{
  "train_examples": 45211,
  "encoder_norm_position": "pre",
  "encoder_positions": "rope",
  "decoder_width": 128,
  "decoder_norm_position": "pre",
  "decoder_qk_norm": false,
  "decoder_connector": "linear",
  "shampoo_beta": 0.95,
  "precondition_frequency": 16,
  "warmup_steps": 220,
  "weight_decay": 0.08
}
Rows from block 10 of the image encoder of a small image captioner, named by matrix and row number. Rows with one number belong to one neuron. Each number is 500 + 25 x the weight over its row's rms, rounded and kept within 0 to 999. All counts start at 0. Numbers have three digits each.
After each neuron's rows are labels from the 100 images, of 14976, where the neuron reaches its highest value: "strongest on" is what is common among them. Only what is clearly more common there than usual is listed. The data: photos of plants and fungi (iNaturalist).
# fc1: MLP up (encoder.blocks.10.mlp.fc1.weight, 960x160), inputs 0-79
# fc2: MLP down (encoder.blocks.10.mlp.fc2.weight, 160x960, transposed), outputs 0-79

fc1.455:453465488503508478561504540498493534515540511507483550544497476529537481508486481500503526511478516458511512578517511504504464529490477458485518534551488487491502529502496507511496536516513510506480468493508480458510529514490495534505516528
fc2.455:478458500409514540448499477482479533532514484491462510468536450483491497484507467507495493493505521505499507526494530515502487527512506518508479469483491514473498514493521466512502484517548493476514448509507466513524474479491521527504537509
strongest on: order Lamiales

fc1.221:497533527520524515474550501508525504474494480504532455535533460490465450546502491516535522489469540470487531471498545481493477525509500465503463483483486505496480522520504510501496506501532483487535522523480481486479460473491512505491456510
fc2.221:481493527503461525485501507523519471488526539544503505493507539506481435535484506531479523515491537534501492531573472477483466493524478510476481464471527529538513529520485519538457475493479491493550518489531470490493501528506495531510539511
strongest on: kingdom Fungi

fc1.613:534532503473502494513517480507528487502468443498533506531467492460495522469463480459509530578475502492513549464513497513471453432484488519510533528524512486504449476513524511457486515506502502525461513494513507491510499533481497493528496515
fc2.613:449532508487510510568470493488436450494532451477544503481478547516472497497474471537513481495465514482465493495487523502526512535529483528517502529503491503509474478487486491538464474468518531465508478517427500469536541504479522495494502503
strongest on: order Lamiales; family: Lamiaceae

fc1.634:479494490537542516505466508452476496496528478474500479517497506522504483499491496482499529513515538471500517478506488492464502451519443483535461474477517494491501461495511519484472517497466438518527510525497491500486484533501528505520521498
fc2.634:459484449455496496517518493483505458511527474484487495500499487467512484525486521549510496493473512509502536465521518562507498474497529504506488541509513521482484501467517493522532485496455527539500521555524509482522490556481437516477486477
strongest on: order Asterales; family: Asteraceae

fc1.81:485513503484513540512493496528509501477473481453506490511489558491474497512491494518477510515497482496453498479527445471475536480473510492488502492484494471478503500536544533443468499469485525503542493500474487514486544522517503490496492488
fc2.81:521487528480519482533502497489458488511547519498487499519523453502555528509524502471488520504519495459425524499497506504496541515484512516513512518496468488496493462544478486503462458500509497483504496492504534527503513480503473518481419516
strongest on: order Caryophyllales; family: Cactaceae

fc1.302:522521497505493501486487512474470511527505512476514489554488472487482527513492528477518493475500475523522546512478543480464504478523506534510486472555398497503529512473515511504485479568541509553516502532469513502479540498456441516481516543
fc2.302:532521550473493502488517522446502481521504486489494512507529487499536469526517528496494503513467512498460479486531512489557501510535519477486513501520519510516520513523499548529520441463456503502514429495483499499504544521510521491530511525
strongest on: order Ericales

fc1.232:536479486498507510503454490490480515494505454533539467506537470502527514527533488476555510549466463485474537515505474493519527485454485459515474527536558517498458473483491544475496483518498517475489469477461516460522545480543491509502469491
fc2.232:530489539514563490485471504471535499535518480503503529469484482540499487493494505498501525504513497524503493532461465536522468472498478495517487557472492536485454480502531511501466489526488498552482482524511491505515543469461477507520488461
strongest on: order Asterales; family: Asteraceae

fc1.443:512501488514482508464510522528507483493522480530494477436512504501557472547517490510487513505479518524449536469507518452497501492496447526470492479511477482501506542505549510470516560530521483489512522513512502511520493516515466508496489493
fc2.443:507538468469471521472491499466522486515478488545494481463488471520489511478507485545513519502493532485484528486518524474505469446487500475476518514463516499484537541498488501501477525527454504476472465497543526480528477480515520543478519534
strongest on: phylum Basidiomycota; class Agaricomycetes; order Polyporales

fc1.241:456501473490512494458527548444558516516509556510478485462497520510505541495507515536496512488524517486560500502473528502449502513539487533523484472503486498498497540506515485488517510517468504513503560457496549502492523484506485486476483470
fc2.241:493443502507545519500471496495518455525483534465504464496464508513501510524480481472453470547500513528486462561511476516487529486480511543538522505483546535497521487496446516518477462499493496502475502484484522447504489529514523492533523514
strongest on: order Asterales; family: Asteraceae

fc1.160:496524468511507482491492517480483519493500500465479463503526503458528501515439477534492503513475478504513497506463472483511552514510514513470493501555465463489471504549504522469504504512535460545503518514521508526472471528547520557512504508
fc2.160:495494441468489463488483592497497514483497475489510491519501488506506516512543543500472482532500456493512465516479515544516504476515463530512498459545468534511545480498508496485495512494440489532500471523486523489509482488493528483520515515
strongest on: kingdom Fungi; phylum Basidiomycota; class Agaricomycetes

fc1.418:488531460492473534534508478490569517536545505502515484542492500500470527465548520454495499492511492477518489511492486454464498519493519549503492522500502475522495519503467511473502461496544446519527518504516541487523565478483495504501518536
fc2.418:451536489432466495506468527505479502527447486473508474546523485478519489496509478483493476520516473516540485509506474498459547528524474513547525510564530513529541521483503509512504490495537497510484459442488507464504519511497525502501487519
strongest on: order Asterales; family: Asteraceae

fc1.527:520525519509495512469489522493487505538486504506477530490458496476479492482488507525442534496531499515500470538500519452513485518489492498502498503497462487495511514499520516460518524453440540533539503473511452525472450514543489498505512482
fc2.527:489495487506498508523501518565524521510500504497514470476521518490501512458486502479486475494434464501517549505519469500512505513509514463534481518483501486506481508460480539452494518475517509486523532533506487459498520516549525501491538486
strongest on: order Asterales; family: Asteraceae

fc1.4:480516470514489514488481492531551470469472481480459474543543486505532506491476509469516509499494430522506556479524520511536491473452520480505493479542500499506473524518489512480519473504481493496444466511465523500519505489490543472518506465
fc2.4:483524480509501558537513528495482515464456531510464493507526493502500475454503507535523533490438485475499509496514509502520501483492484477532554513517493503502497489493481522522523474492470476504517504528549484545507456519450537493490478490
strongest on: class Liliopsida

fc1.748:503477563507483504490503455525488570496503473513487466511510470507481481505520496511555545502515505510542524516504503463473469507505502506476490533472481508495493494500522494494519485473517530420463511526521475489519473526494543482495453496
fc2.748:455492498514539540507525502486474549529512537490530476467504495474474512494507473500475500487490500532494501484492501466471514514523477447554464521525508478485498493516469488494500476554455580503457533519472486532555449555507523505518495467
strongest on: order: Caryophyllales; family: Cactaceae; text has "cactus"; text has "echinocereus"

fc1.69:513481519495464505512514477510476557475514495511458504505453530563490507527477441488523516521504535512530505501480514473504476465498523521537504498456517542500481502509490491504501547535479458486504497506458517481494503525495527514518473500
fc2.69:529482503509538519536499477532414526438551484505528507449486530498528487490501485507511496497501521498511519489546494502484482538485508506493493453462525484462501507467529459489508514522506524508510502491481494513488529545549531459478475509
strongest on: order Caryophyllales; family: Cactaceae

fc1.688:476470520486508505504527483528511522494510507500462483507535535473489468499516508475490515533494470521539459509492520527500481505498485482501460452498540499490435471468508532535559491518507540481519448461516530500486494494510492498491481466
fc2.688:458525517482506503499543499481484543500470510461511451453476500504512472497474512489468545542492479550457520446495517487531529477447480532530508486519480476511476525498473527507495543512490533510522488507495533498514534511475515516486494520
strongest on: order Caryophyllales; family: Cactaceae

fc1.0:483473524440520515527496489507513524503513479495488471474510507485521532492526499536513510541514530475491489527467519472540495527475462495475508488531488519523503502451504476490494470566524577520492523505511531470490494509528532535497527487
fc2.0:517493475517454481485540526483441523499487523445520468530492458451483466544507527518504501512483468452496474518504472515533507465550451483524494507499485561489484483516509499469520490516500518469486464467449543508527516517496442471462497471
strongest on: order Asterales; family: Asteraceae

fc1.191:498431506511485453505483471480489487478523495535445497481470519547498469477478464456457522494528500509517496511528507508475525479494473482522525538479529496469520508507519516485519538542562525463496485503508518466468518500500477516469478545
fc2.191:533508543534484489482533480515517466515487525483549450499517507525480478493478506503488496554458463529494454452518506521510489515500492513478504516516477469496524507469468524484479512526490488513519518553492537512465503504505489536491472537
strongest on: class Polypodiopsida

fc1.2:472474553487498469515537517506508548515505497498508514494494509468502547508474468495462505491529484500516497493495514485528478517537480475498501486493473512541484495512505483513514536468526510506493499497486514502490522512485458494488473502
fc2.2:501502533529489494527541500448516480500531534500528501510509508508475492469521487526504478494474505516443487512503508450486447467534468477507490478487525518475495507522538514519485555537469493492540452541517484469474521482453530457488498530
strongest on: order Lamiales; family: Lamiaceae

fc1.541:508533504518470516496477507511503495467501472520486475480548518478493492411485466502515519449470510488538525473524514480529502515527536523489499488530502450518491505524519483535558463481513520486517525521478503543507537521498519501545465532
fc2.541:497510519528468534509477537488520501496508442508477429450508513484489527467480481524469513479475527487456523471507481507502531525474538478494481526490485497457508512511476513541534459547488522504514544482472495524506519535490468495500455488
strongest on: order Caryophyllales

fc1.177:502513465447489504528517516467473541486497543560487486482487512477464459538510471481484505511542477486508514519514504544460485526494437509485482487486488473502462515516463493508489490461500529478553485515464460484489511531492444494523442531
fc2.177:477530463538488497521503518478499496526490523532473545515465525533465534507477479460561513534533507510525479514511498503526509467517502518469491503530510472491469534514492489479549535490505501479530500474505498487460493549530469511472494516
strongest on: order Lamiales

fc1.231:522507504487501482528502470468475541470500507483487505514532499455484518504487527538517450513458523490470485448478521513500487510485564520497507479486504469501475520495503471544500498504531490519548520486522492514525480503465540504491503575
fc2.231:463562514459474487517500496508514453490481510516486432540495507501488503452506538500517489507464495530531527469505517507454508476483502513515532504514484523520507493534449457536546493462489479537524497481550525485508542500433520492511491511
strongest on: order Asterales; family: Asteraceae

fc1.323:516515473513485482522542486473509485530462502549489479498477468479512477488468510482471480488487546489509488482499526476534460484506447466490513485509504488495503462476516516508506544479483554489513492493462499555523519508503513540519532521
fc2.323:513486510523502458504553480461496475540465454521477500532521474515489498511495523474499542454492517487507525529453486487511476460478514487495497563531532470528522495479547535481510483461506495482541469533495507489518504499522535509479507482
strongest on: order Caryophyllales; family: Cactaceae

fc1.478:507550525547521472517537516516522536519534477508469509494507500450500531501489504516500537518520528480464518499493466445484503477484473469497502537539503516538497506479473502498505548472541482513513483512504482470526491494536498530468534520
fc2.478:474522485489492486529523560468492487492495496499509501530488492563481511480527474498457495508556536464416556520520528501506498511534519498498505494549490535506478487483545500509531461524501510488473447500492529471516498464514535470546520513
strongest on: order Lamiales

fc1.200:486502490507480510501528442505539516472476471487492507528556505515494518498535556486516497495484546444466480510485482546477492491473527511493457480533483507482514483513561496478494503488500452505510470509499475521481534554550487520467526464
fc2.200:511490493475521508509518509473494506493502476460517497534531500503500522517515496546539466480544524510549508486450491448483482516519494539506470527485514477502510462495540542482487525495530552458482502483530485519503423541518472507496446502
strongest on: class: Liliopsida; order Asparagales; family: Asparagaceae

fc1.567:516531488490522487464506502529511523517486477527462496505449485494535501518500488477526460538499486468501463523484522501500520483539495494488479501521507503486465514539487532504485517505482495484478485495507515551510523510446513480512508488
fc2.567:521494490488493507434489514499470482522494484468488489520518498519508510469490510506475522467484513470527472482518467510474556550473495458502514437487538531514455503512444512513519494488524507512536504532498474509465453504519506540539519484
strongest on: order Caryophyllales; family: Cactaceae

fc1.679:512549519484528474476521507524501502497486448550522482490492498477438504512510485514502497486475475514487520483502518511491464484484538445502504542482500533513549456514517520514521478513541529521481511527553525518499500509490528494499543477
fc2.679:476481511499516499499502459543513484550487482483514487488455535473499486498512442493529514470460499468459502486464490510479475460494515470476506483495495490533536484501529522538566458499478491444503513509492495557506514482519495493453480521
strongest on: class Liliopsida

fc1.467:524493505520461536466483505502500476536487486459507481517499563493524513454528527544492528515487497527484478513496536523507506558489453459516511509499507538518487482481508498507486532511492493505498513513520493481467516508517552486522519479
fc2.467:497537483511504487488526502532502494496516566496531489507475468527471476484494561515531538489532505519492538489507518504473482528508470497473484469527500517495528487493445524496534521448503487499493511508483509496482528494510491500446493476
strongest on: class Liliopsida

fc1.702:491531518515488520470514485516490502533495497491491523548491525460503531543470551495500468470452447467478514473466513457472528513485448495501513464480520506516530499485492522484463499495483492555478531521527536502527500534536461488480531504
fc2.702:473460477482513507482501465539523474454499487517499506502515525523489533484534538467442496442552510447483545488449471498498520491474524488512498516463487473529509502470499494510468536483468485541527483501496514513470539482540474573497538488
strongest on: order Lamiales; family: Plantaginaceae

fc1.378:516496501516547483467462489520491493484488539491466468496544490450510501524507487487510495505523494503510475491464479502526494534513493509511507566504528484449493510502498537505461501498482462529517488514524455515471521519487518508520488480
fc2.378:511540493518497446506541477473510531540538493458510464506490506471537495496491488463503480494496458489512506517499522531475484477520531477514512505556532489535519502471509524524499483494512491499530490517511477504554496502456517462500490461
strongest on: order Caryophyllales; family: Cactaceae

fc1.45:504515501482502483512497498491501489497442507486530496508543468515494509489531528493479500487510545530521514518465545523487520524495504505488556483502475472455471519521494519464509472499526505511489487505481508532517498487520518447526512462
fc2.45:493489548482482522509512527455479525533506501535507502481491506462477488557514478530483467501520520508497477483537460511491510455501533448542470550498538536514478545521537460468502504503549460516475479516542509523485496530483491465486487520
strongest on: order Caryophyllales; family: Cactaceae; text has "cylindropuntia"; text has "cholla"

fc1.668:504488504515507535470466471471470538474462452521460513527492507526485526543473459533496503497521515513493509470481486505496498496567465482505504485500525494487503557553471481493493495469466464521476544462421498524493471432486514472473476512
fc2.668:437489493545564456510538514496504492511520477499457478513511462503513507521488488492480501463532505477517498540499477528541564520492485511446490473493477539474469517469503467476492514509493508516488506529484497483492531485525493529453514533
strongest on: order Caryophyllales; family: Cactaceae

fc1.168:492504504510523490495474514533501540502507533496525496485483453493512509510510478454508478519531550445480516548490502467477512463512527496489483498503469480468502511518492493482514470514487475487578543469504453487507477526486498504508540517
fc2.168:517473484511495513521477538472499504483509514494532477516527433527452513533515535476556523486494515502491493509486478495512488468520498447564521505486496498469550509466461478519502529515480497545508493511537522513483515489500477520522505491
strongest on: order Asterales; family: Asteraceae