A small image captioner, trained from scratch.
Model: 6.7M parameters, 64-pixel images, encoder norm rmsnorm, encoder patch size [4, 4], encoder layers 14, encoder width 160, decoder width 128, decoder layers 6, decoder norm rmsnorm.
Training: soap at rate 0.0021, 11100 steps, batches of 128.
Data: trained on photos of plants and fungi (iNaturalist), 45211 training examples, 31.4 epochs.
Rows from block 2 of the text decoder, named by matrix and row number. Rows with one number belong to one neuron. Each number is 128 + 32 x the weight over its row's rms, rounded and kept within 0 to 255. All counts start at 0. Numbers have three digits each. After the name is the row's rms in percent of the matrix's.
# fc1: MLP up (decoder.blocks.2.mlp.fc1.weight, 256x128), inputs 0-42
# fc2: MLP down (decoder.blocks.2.mlp.fc2.weight, 128x256, transposed), outputs 0-42
fc1.114 100:130125101124174101145152216086229134101143137104175150129143180124137128127143147099136172095098177125122098116091105131081084164
fc2.114 105:151142121149123135069127164166130053082083105162118138102073110120164108118146084117129110115109179115160138160121168088123143117
fc1.115 100:096126099074163092100097159122124181103144110151119089131104140170141116119051106075131110079161097083149117169083185146140085187
fc2.115 093:085169161059101151155120100087172079147094151146135085139169131138175091122088160130170195071124144115138079097164104094146093139
fc1.116 106:106093165151137133102121150116141142093148108161128093116041135108141119136100039200156100146077159132120216122087150145050132125
fc2.116 098:147129173113124089115108097151159124126095107133113108157071143182089119095125105109146081110101089127165152103143138153154169096
fc1.117 105:069116116059114138125192142102147158065102105120116163118154114138103132128077083103090181083091138081148146132118135119146095103
fc2.117 100:105144171096153156129177096131156107089150171141167139130137084153086094113073067130109158115149078116145083086192106117144067105
fc1.118 100:128145112104101071206149128148119136174171148081088085093059139169177119073064108074122161101182146122113109147113090106165076112
fc2.118 097:110084112125051091216122063150132112165128112120156109100099095133119082169177117112149134113153161158099129114109095113165105113
fc1.119 109:105131136172119159156113149102091210116117115096109098124175080089120081124158103153104138122107110140068170109110126153126090128
fc2.119 100:112121108199133089144136124103128095148149130130146153069119162127124119116110177119155157136160194098129098115186156194154164132
fc1.120 100:142131135155106101118074131129118130158104196115139142176159079138164160121160114114050113150111059074121165148123133135117120126
fc2.120 098:121102116092154148096089070205146144102148117155104162148087106129057201142138123080093136092086117124158096121096116139110152101
fc1.121 097:106174052156179099159116146130070114084061090120162170129146168127127052116130107110145165077076083115067154105088049122116134143
fc2.121 099:143147069110181164119154138085149086161093177146168139108132093128103147162119116123104100181174123138137202104184101103149147112
fc1.122 103:079130109109180168145103139142079118105124133160149070144138142140188116109060112087161109162151119163111171149103082135106072149
fc2.122 102:079161081146093176072139093128158128105160110140133072118171076130112153120146154108128141211132147130129120145139145082119078092
fc1.123 108:112150122137140177091123113093127106169148059144143121123186139054101116062102159098137105129085143115163105173113134106140084175
fc2.123 097:096090135133120174085069098152169099148096088170113105092138097140078083142133118109137190135110110106142142089145081165149152180
fc1.124 094:108100094125166083120142146091129067153110160082139115090092133099102137090155136139099140176136095073077086142119120113112111083
fc2.124 099:125123111066158137129118123110167072091037135067095096110047120168092178146128105118128139196168072116113083149171127108200141123
fc1.125 091:126129079094119140105105145161136137136137165095089085100125138165133141111113122163115033146194214159123108087136129126180169163
fc2.125 095:159131152137148161109132085120109095115045090067118170110110180083186122140104168132176106083143074118129111066125094132160132123
fc1.126 106:135131139051120114123116136130076133141096111163125129079089147044149106123123163146052145138056107169113119115149140147147103131
fc2.126 099:114098118143117138113072110112166096181150131136194166126055096088117158118147133200060160129102133135060067129124146215137107195
fc1.127 097:105137132127101138061194141152138131103141136122092094162182165155127090055155148112131117123116178202086142111127212163127131121
fc2.127 100:100143105091105054146091116142176105124118167189135116181111117157104125124035173117136113127122111090081168146114141139145109133
fc1.128 095:098131146188114118209172097146120191056087118136137084109141122151094121137124176091142118115126133150089069110136140177069111110
fc2.128 098:116142159128146157134055100164088135160100112141132100098115114140076076127188140107144119160147124072127143110175147159093139129
fc1.129 095:119157157071184057129145172156122101117123163123155048122156125096086136026089103144134119154180158124147159027182097179167137149
fc2.129 091:076087114104148109129160098072098111139206119099153093160118117156128137156076174140143157140146141053102135101112093062097113160
fc1.130 101:071125111144147134102156130074127087113060161163077088162128104126114056121152144150172091081133138113086116164085147165099181170
fc2.130 100:179134128120167119095101103164127171197124105154088154114123110122076158063108114121137110110120138116119125100128186128150133118
fc1.131 105:089108123130147118210136148130141108121178191111136146077161112115044118128114160092136116067094115087116088188147141125175100110
fc2.131 103:152122115080159112102101150150071182172052144111138171120190101076087170134119184121152165115062137077138160159161122115118139155
fc1.132 100:124150071133141070232152192152105132106106126177145155216146147123157073078152185111133169094100164085123122095137128115106076112
fc2.132 094:129107096108126125114148081160111166125111172119125151160084129142185155147119148115135170144105148181140052148133078110160099109
fc1.133 098:110158135141123119151115072174109106108170148091025159151144068077133094092130189132131161096112119126106142127125165119134134106
fc2.133 105:088091164074145139135165115085099102107082125133115153153134185142098136092131121190101103084165108143074120127132136155147124123
fc1.134 101:125133137116074129119083157140124103050147126134146076155114125097125102099172134132195130095141079162174175196159153164128166177
fc2.134 098:161111099153160124111105141121103132080146057078101079154093100106101097094116124103149164139113117088139099144120139158103096088
fc1.135 100:135126152141182096162130116123107144131090136131128116146166155106102044148141143192158106137125133169107176116106110150073111152
fc2.135 100:127131166122114122148133116115115157152123105116101125169117134131108118142138105099080149110080067109165110113149161104060106122
fc1.136 097:106134076134104102163177112079191164163080131140133144120148124096080078072139108080104142094146140158143090101131114119121139119
fc2.136 103:070131138174121146114142128101152153067146106135136131116130149150138135103170148135137143101174097156146101064113064094139135144
fc1.137 099:139026104094122125191154110150149116119119180122157102068148127169136120154103155125115156132119102131143094116134142170074113160
fc2.137 103:121217149074129135147127122135081112054089125164143145133072149087102081136156162156099186183125148115188073110123149141095099127
fc1.138 095:070138125108035060104115158100098135131137147126150094122133126136126097137166140126149187109143149162110120170085108119065196161
fc2.138 102:090176054197110065152160147149079109132115134154117120069138143173159118111200130123159164191143183169124133145050139108108146148
fc1.139 096:106157094129125121085120100119158159147167145130145048068159139143103083117080160133160112106093116085107194133146125166144172166
fc2.139 104:144124166101194071106166149091112167120143095123156087076173133104111155147148179166094151138077187141125099121202147166152066133
fc1.140 091:169157145139098108146082159081101126129190131135117055079159077100124121135103156119131119109148106101075163150064085131133151169
fc2.140 093:111067141127108088143145045106105136114136093140107140057141121124163168063146156153151102173107130081186134147094082112121130095
fc1.141 107:130156165061154147120135146135108140163131059135111115075175139152095147086165105166127182123111118117119136114109178163109131168
fc2.141 099:120108131107085163147105135191127096121112092112090150134122118168092108102128078124142186134140137141139132184068144101089069107
fc1.142 090:160142162105159091146175143155123099043153101156149168110146115084108117150096110118137180126118131107165144099129079136128122141
fc2.142 104:120198140114093078131213164141098178077142169143115180159124099120149132093152159148052159192119152146080125137144153131138104150
fc1.143 103:092074167107148142088118102114109095122115163129174109107094069104125118109124119136151144155079132155085128109123110083110061167
fc2.143 095:137122164131088112131075180199090131141107138173122111135127144187127106123115092113100096185119145197149113119138140125114153081
fc1.144 104:117128157062135126173144163168088187181120078186101173076095088140133119097124057076093091117136088092087156144094139143139147114
fc2.144 107:166151144095141143149090081132063145157116124190133162145081153173150093131107112156081116189118118120101138163145128125114167090
fc1.145 098:139182100104116099134123130130163177165156147130145086098086178105157117058116125130148114082139167178152108166136105141153133121
fc2.145 097:116122105152121125164076118139132079097168096116180156163110173154174109111124134120154217142125169146179093115088160086154197063
fc1.146 093:140103143117091099079109135120111105107137150099130115075148111130173070152107122141144127153139095168113126162181088151111128164
fc2.146 086:172161130142098084149049144096124141107083125133156141127118133077143125153128143094116084129109083137150132139151118091142132141
fc1.147 091:104158097104164110166181115179137165158132117115116120176156147165102098113140132136060129085125093132163102163120141143210090135
fc2.147 101:104132137163063175114118144105112094170124118129141108153117173130173116131149108152108155191162143161171139173084129117131125126
fc1.148 099:064102148147155155160151102119091087101076114153171172144148153122112084111136101152112137095126106126156142068166203140155155133
fc2.148 100:132151106107108127171195094165100136110115129183134127080092103103112130138151174138138130121119068152065134110115098109185164143
fc1.149 096:155115154177187050091110136116115102138125164110075152113133060081089083114117089139112144130127162135178166063127117169083091123
fc2.149 093:170056187158144126146148146090146106168144161086135103130168127081124104124139156186129159134099095155074113155135136106110127121
fc1.150 106:094140157121166137122159139146165110156164155127122132152165191142170120144033150114200109127163162153128207139164188152099139151
fc2.150 102:128148155160103199146118084098116113146178069185170180148068101164129173166125094101102095164137072109160119132151123157157153145
fc1.151 106:105174090138173167118139126183116091108183158149126128103116098164087146141126180175103113094128119101133118159113188181148055105
fc2.151 094:115141096167110086173102066102156109074137137159164135152166115138109164131129169146116121226184110109162172170166154148103131123
fc1.152 104:086104188082179105189157151159171144149151105068130121106108149083156170147109098169132135103132083123101158148105173118125034127
fc2.152 132:106099112168155051205160111152147064110101096062069115120152090081150154143161110085129131117135163079092109142097153103202122113
fc1.153 109:146101139177108110077128131182144132154050128088138137141106127170179142138129085126108121127127126095080091175075128154097075155
fc2.153 100:139166208163174091143108141140168117099108142116142073166155105142156155140161175147088190180070089207123109184108072127133042126
fc1.154 096:140163074186148106048151155160128084114158110103124127159127137191108151145196145113197151098109141133098123120100151123136064147
fc2.154 096:156186207139130139119085099108133177160133108161141068178118213145146176104129123095141082141124157100070103103070076171104123123
fc1.155 104:108123072108175132130106138127095083085161035120122165098108123141170183165119150118131199129110122069150182151197173119096127147
fc2.155 096:144203155143215124163145102157104102173174051090138207195124149108120134119153158072103140120121131141134172071122148164064134108
fc1.156 091:162131098113216137119116062223172145105107092128092163132145121151142093061151179150086105085139130135143101142078124140147086110
fc2.156 089:131122111158085136147099092138080117097144090109115110120098112069143136109139155090089117175123116179195100158093133088163099159
fc1.157 096:149132165112161148127082114067132146070134146150189108137106132166143105082092150088117156176099101162114159205102117106133098165
fc2.157 100:100069169054147120140104102148185182104102113172141136162128093138149125097132129079160152123109092175131136172140152135186087081
fc1.158 104:070102073139134126131136154090078127129153136124133138102116173214151090093159145177053132192101146163132154164125124114129095136
fc2.158 103:091137126141136063083115108125128133088141231139150152126161083162136124125129113110126100152108106171163105083091117127141084156
fc1.159 101:112132176177060111172078146140088113172140120182158165114158132138145065192158140097127148094178177169135044158110105159137148127
fc2.159 091:129122101113118095150123079103123085136109091198115136156093184160100161090095174127120175138156174097130169110171104127144111151
fc1.160 089:133172059144102148127121150105161114145161117133111081107164126166064075163081110151098132122122050067135160148097136139090074136
fc2.160 094:128116150136136099143108092159136134149165155074041117070130098131119124126148053185116126138141057125103146140138124174170127146
fc1.161 101:122103135112120106159100140096114160128196151106155135103188072103139119084105172123116108044131171098117122133130126142075150111
fc2.161 102:179123106171124070096117134133201073117142124135077126143103071119100136083150040151143118152078124115102136186116116175163156186
fc1.162 100:137135099094080131126130136087141165099103080119124071173187115103137115120120138135097129104082201176155195142066135108118090174
fc2.162 095:142081117177067138163156137133120083192125139187165077202086068101073080121094118120111155148172046121110160134111155137096137133
fc1.163 114:100172138095135116119124114107136108146160136072112131099101124153067130106110134149154063121119147150164113174130113124136072096
fc2.163 180:061159131122143108131144164110110130086133102107122142110134137197096098164151109144146023075154186181135120116159085175140059077
fc1.164 100:125128157090155120078123140147098073092142142135104094089100099117088133120146121123108097116195124097156112103156193147140155109
fc2.164 106:162127182117179083121097084138106072145134187152109140121058130091152169156143119157118167118150130073134121166112190137188148109
fc1.165 097:099095110114100118072178141108154053194161128139116119077145144105115067154132120117171117084085183103153088094182119155145128132
fc2.165 095:108110161179107162117109097108181155195124092144150171128122155113098139140160109144165151117095146198139098154111149141146138110
fc1.166 098:105113123118095132137154207101080121114138162158137131116153111141100138167116165107118138135060144138222155158143079112183116165
fc2.166 101:130093169157157146164133139149145119152127142078122130162117124128161118103100087125112147136120124104097086088087088134133144113
fc1.167 109:149137120088095134059181116146151105105070121143095076155109151134120054139157108097109119115133082126139074102121125108117129142
fc2.167 101:131134157154123065064172099132154137172149141171104155144101145074128097075146146102135174135142079108098070107137161141136125138
fc1.168 096:142107111134100136125212140084139076195147071189115147181176107117117100113145182121114158184097125179111159130115089144210112172
fc2.168 105:138188098115116133128199152122137104116165144146120076184148084149171107185131133162137223128140120155085114146146091138129132129
fc1.169 102:111172111148172108134153187127082112085093101104141101172114128157143104117109131140171123122097133080150094141162082228130130162
fc2.169 097:103123168135091124132174124168106103115110183130154107124108076162104087138091129121129255127149119105182127119133115196113196093
fc1.170 095:142145133171161086110193079136124149132104130134146119118113219092133122104164121135084159110089149126116160081083140150131116098
fc2.170 098:177142135158163122161172110144127117087164097152108139197134175149103113117092144092131131074110153118112103142119128129116166155
fc1.171 112:120136158181121149170034136134120133115141101079155143085151112132118154123118198096130133167142115183164169167113072140162109146
fc2.171 097:150105183079098086131149153106128162131104098169164128116074112142086209109086139118108185115129206180106078125162118129164110170
fc1.172 098:136126084098101115101166153133123152117149123068130200090159068107185088205068174124109138119125132125139157117112094121063132152
fc2.172 096:167082142066147140139085188061150123096153035161131112164095136092148085129047177125153155163138082139137119179097163134140099086
fc1.173 101:127156095122132113174107093129141133133112192183111105210151118129131130105104121122100059071151132117097171159158146159142096176
fc2.173 107:099130110143123173092122120134176130111128119134142090167114083102118112139087064074130040116138178168133134102113145169134127080
fc1.174 096:123121088123134077146094145184133156092150082091087100121157135144155104155123122146115155128120107146061149199144151127093136140
fc2.174 093:111148181150121126157146089112151112135130114108097136078173134159142101058182093128102157141120172129126134116122127120098114114
fc1.175 107:108142111118128152172122133093130186118136100090156163072087099097118126117161075152132105220146112131119078124134164109128100167
fc2.175 104:107143091183118119147162096140111210187198115149147129113097110143085143180101133174124093201095150101152091111105119137163161183
fc1.176 089:119085125145144102110171119128124111098121102142167101141101116115088131088098127149145144130122054108110093124106137141088058101
fc2.176 096:179135154183172122126091095107144069161154141169168072100122072159159170139124106090099130148088135138098146142133180119108100109
fc1.177 095:152080163144098131079135150106097130075147130080110161148123155094138145103061176110063176105132132127095139107154162136071138098
fc2.177 094:163120135095100165097137150090127143107071051116140117101160134146138161122137149115100167146177118158096092098129112137059110124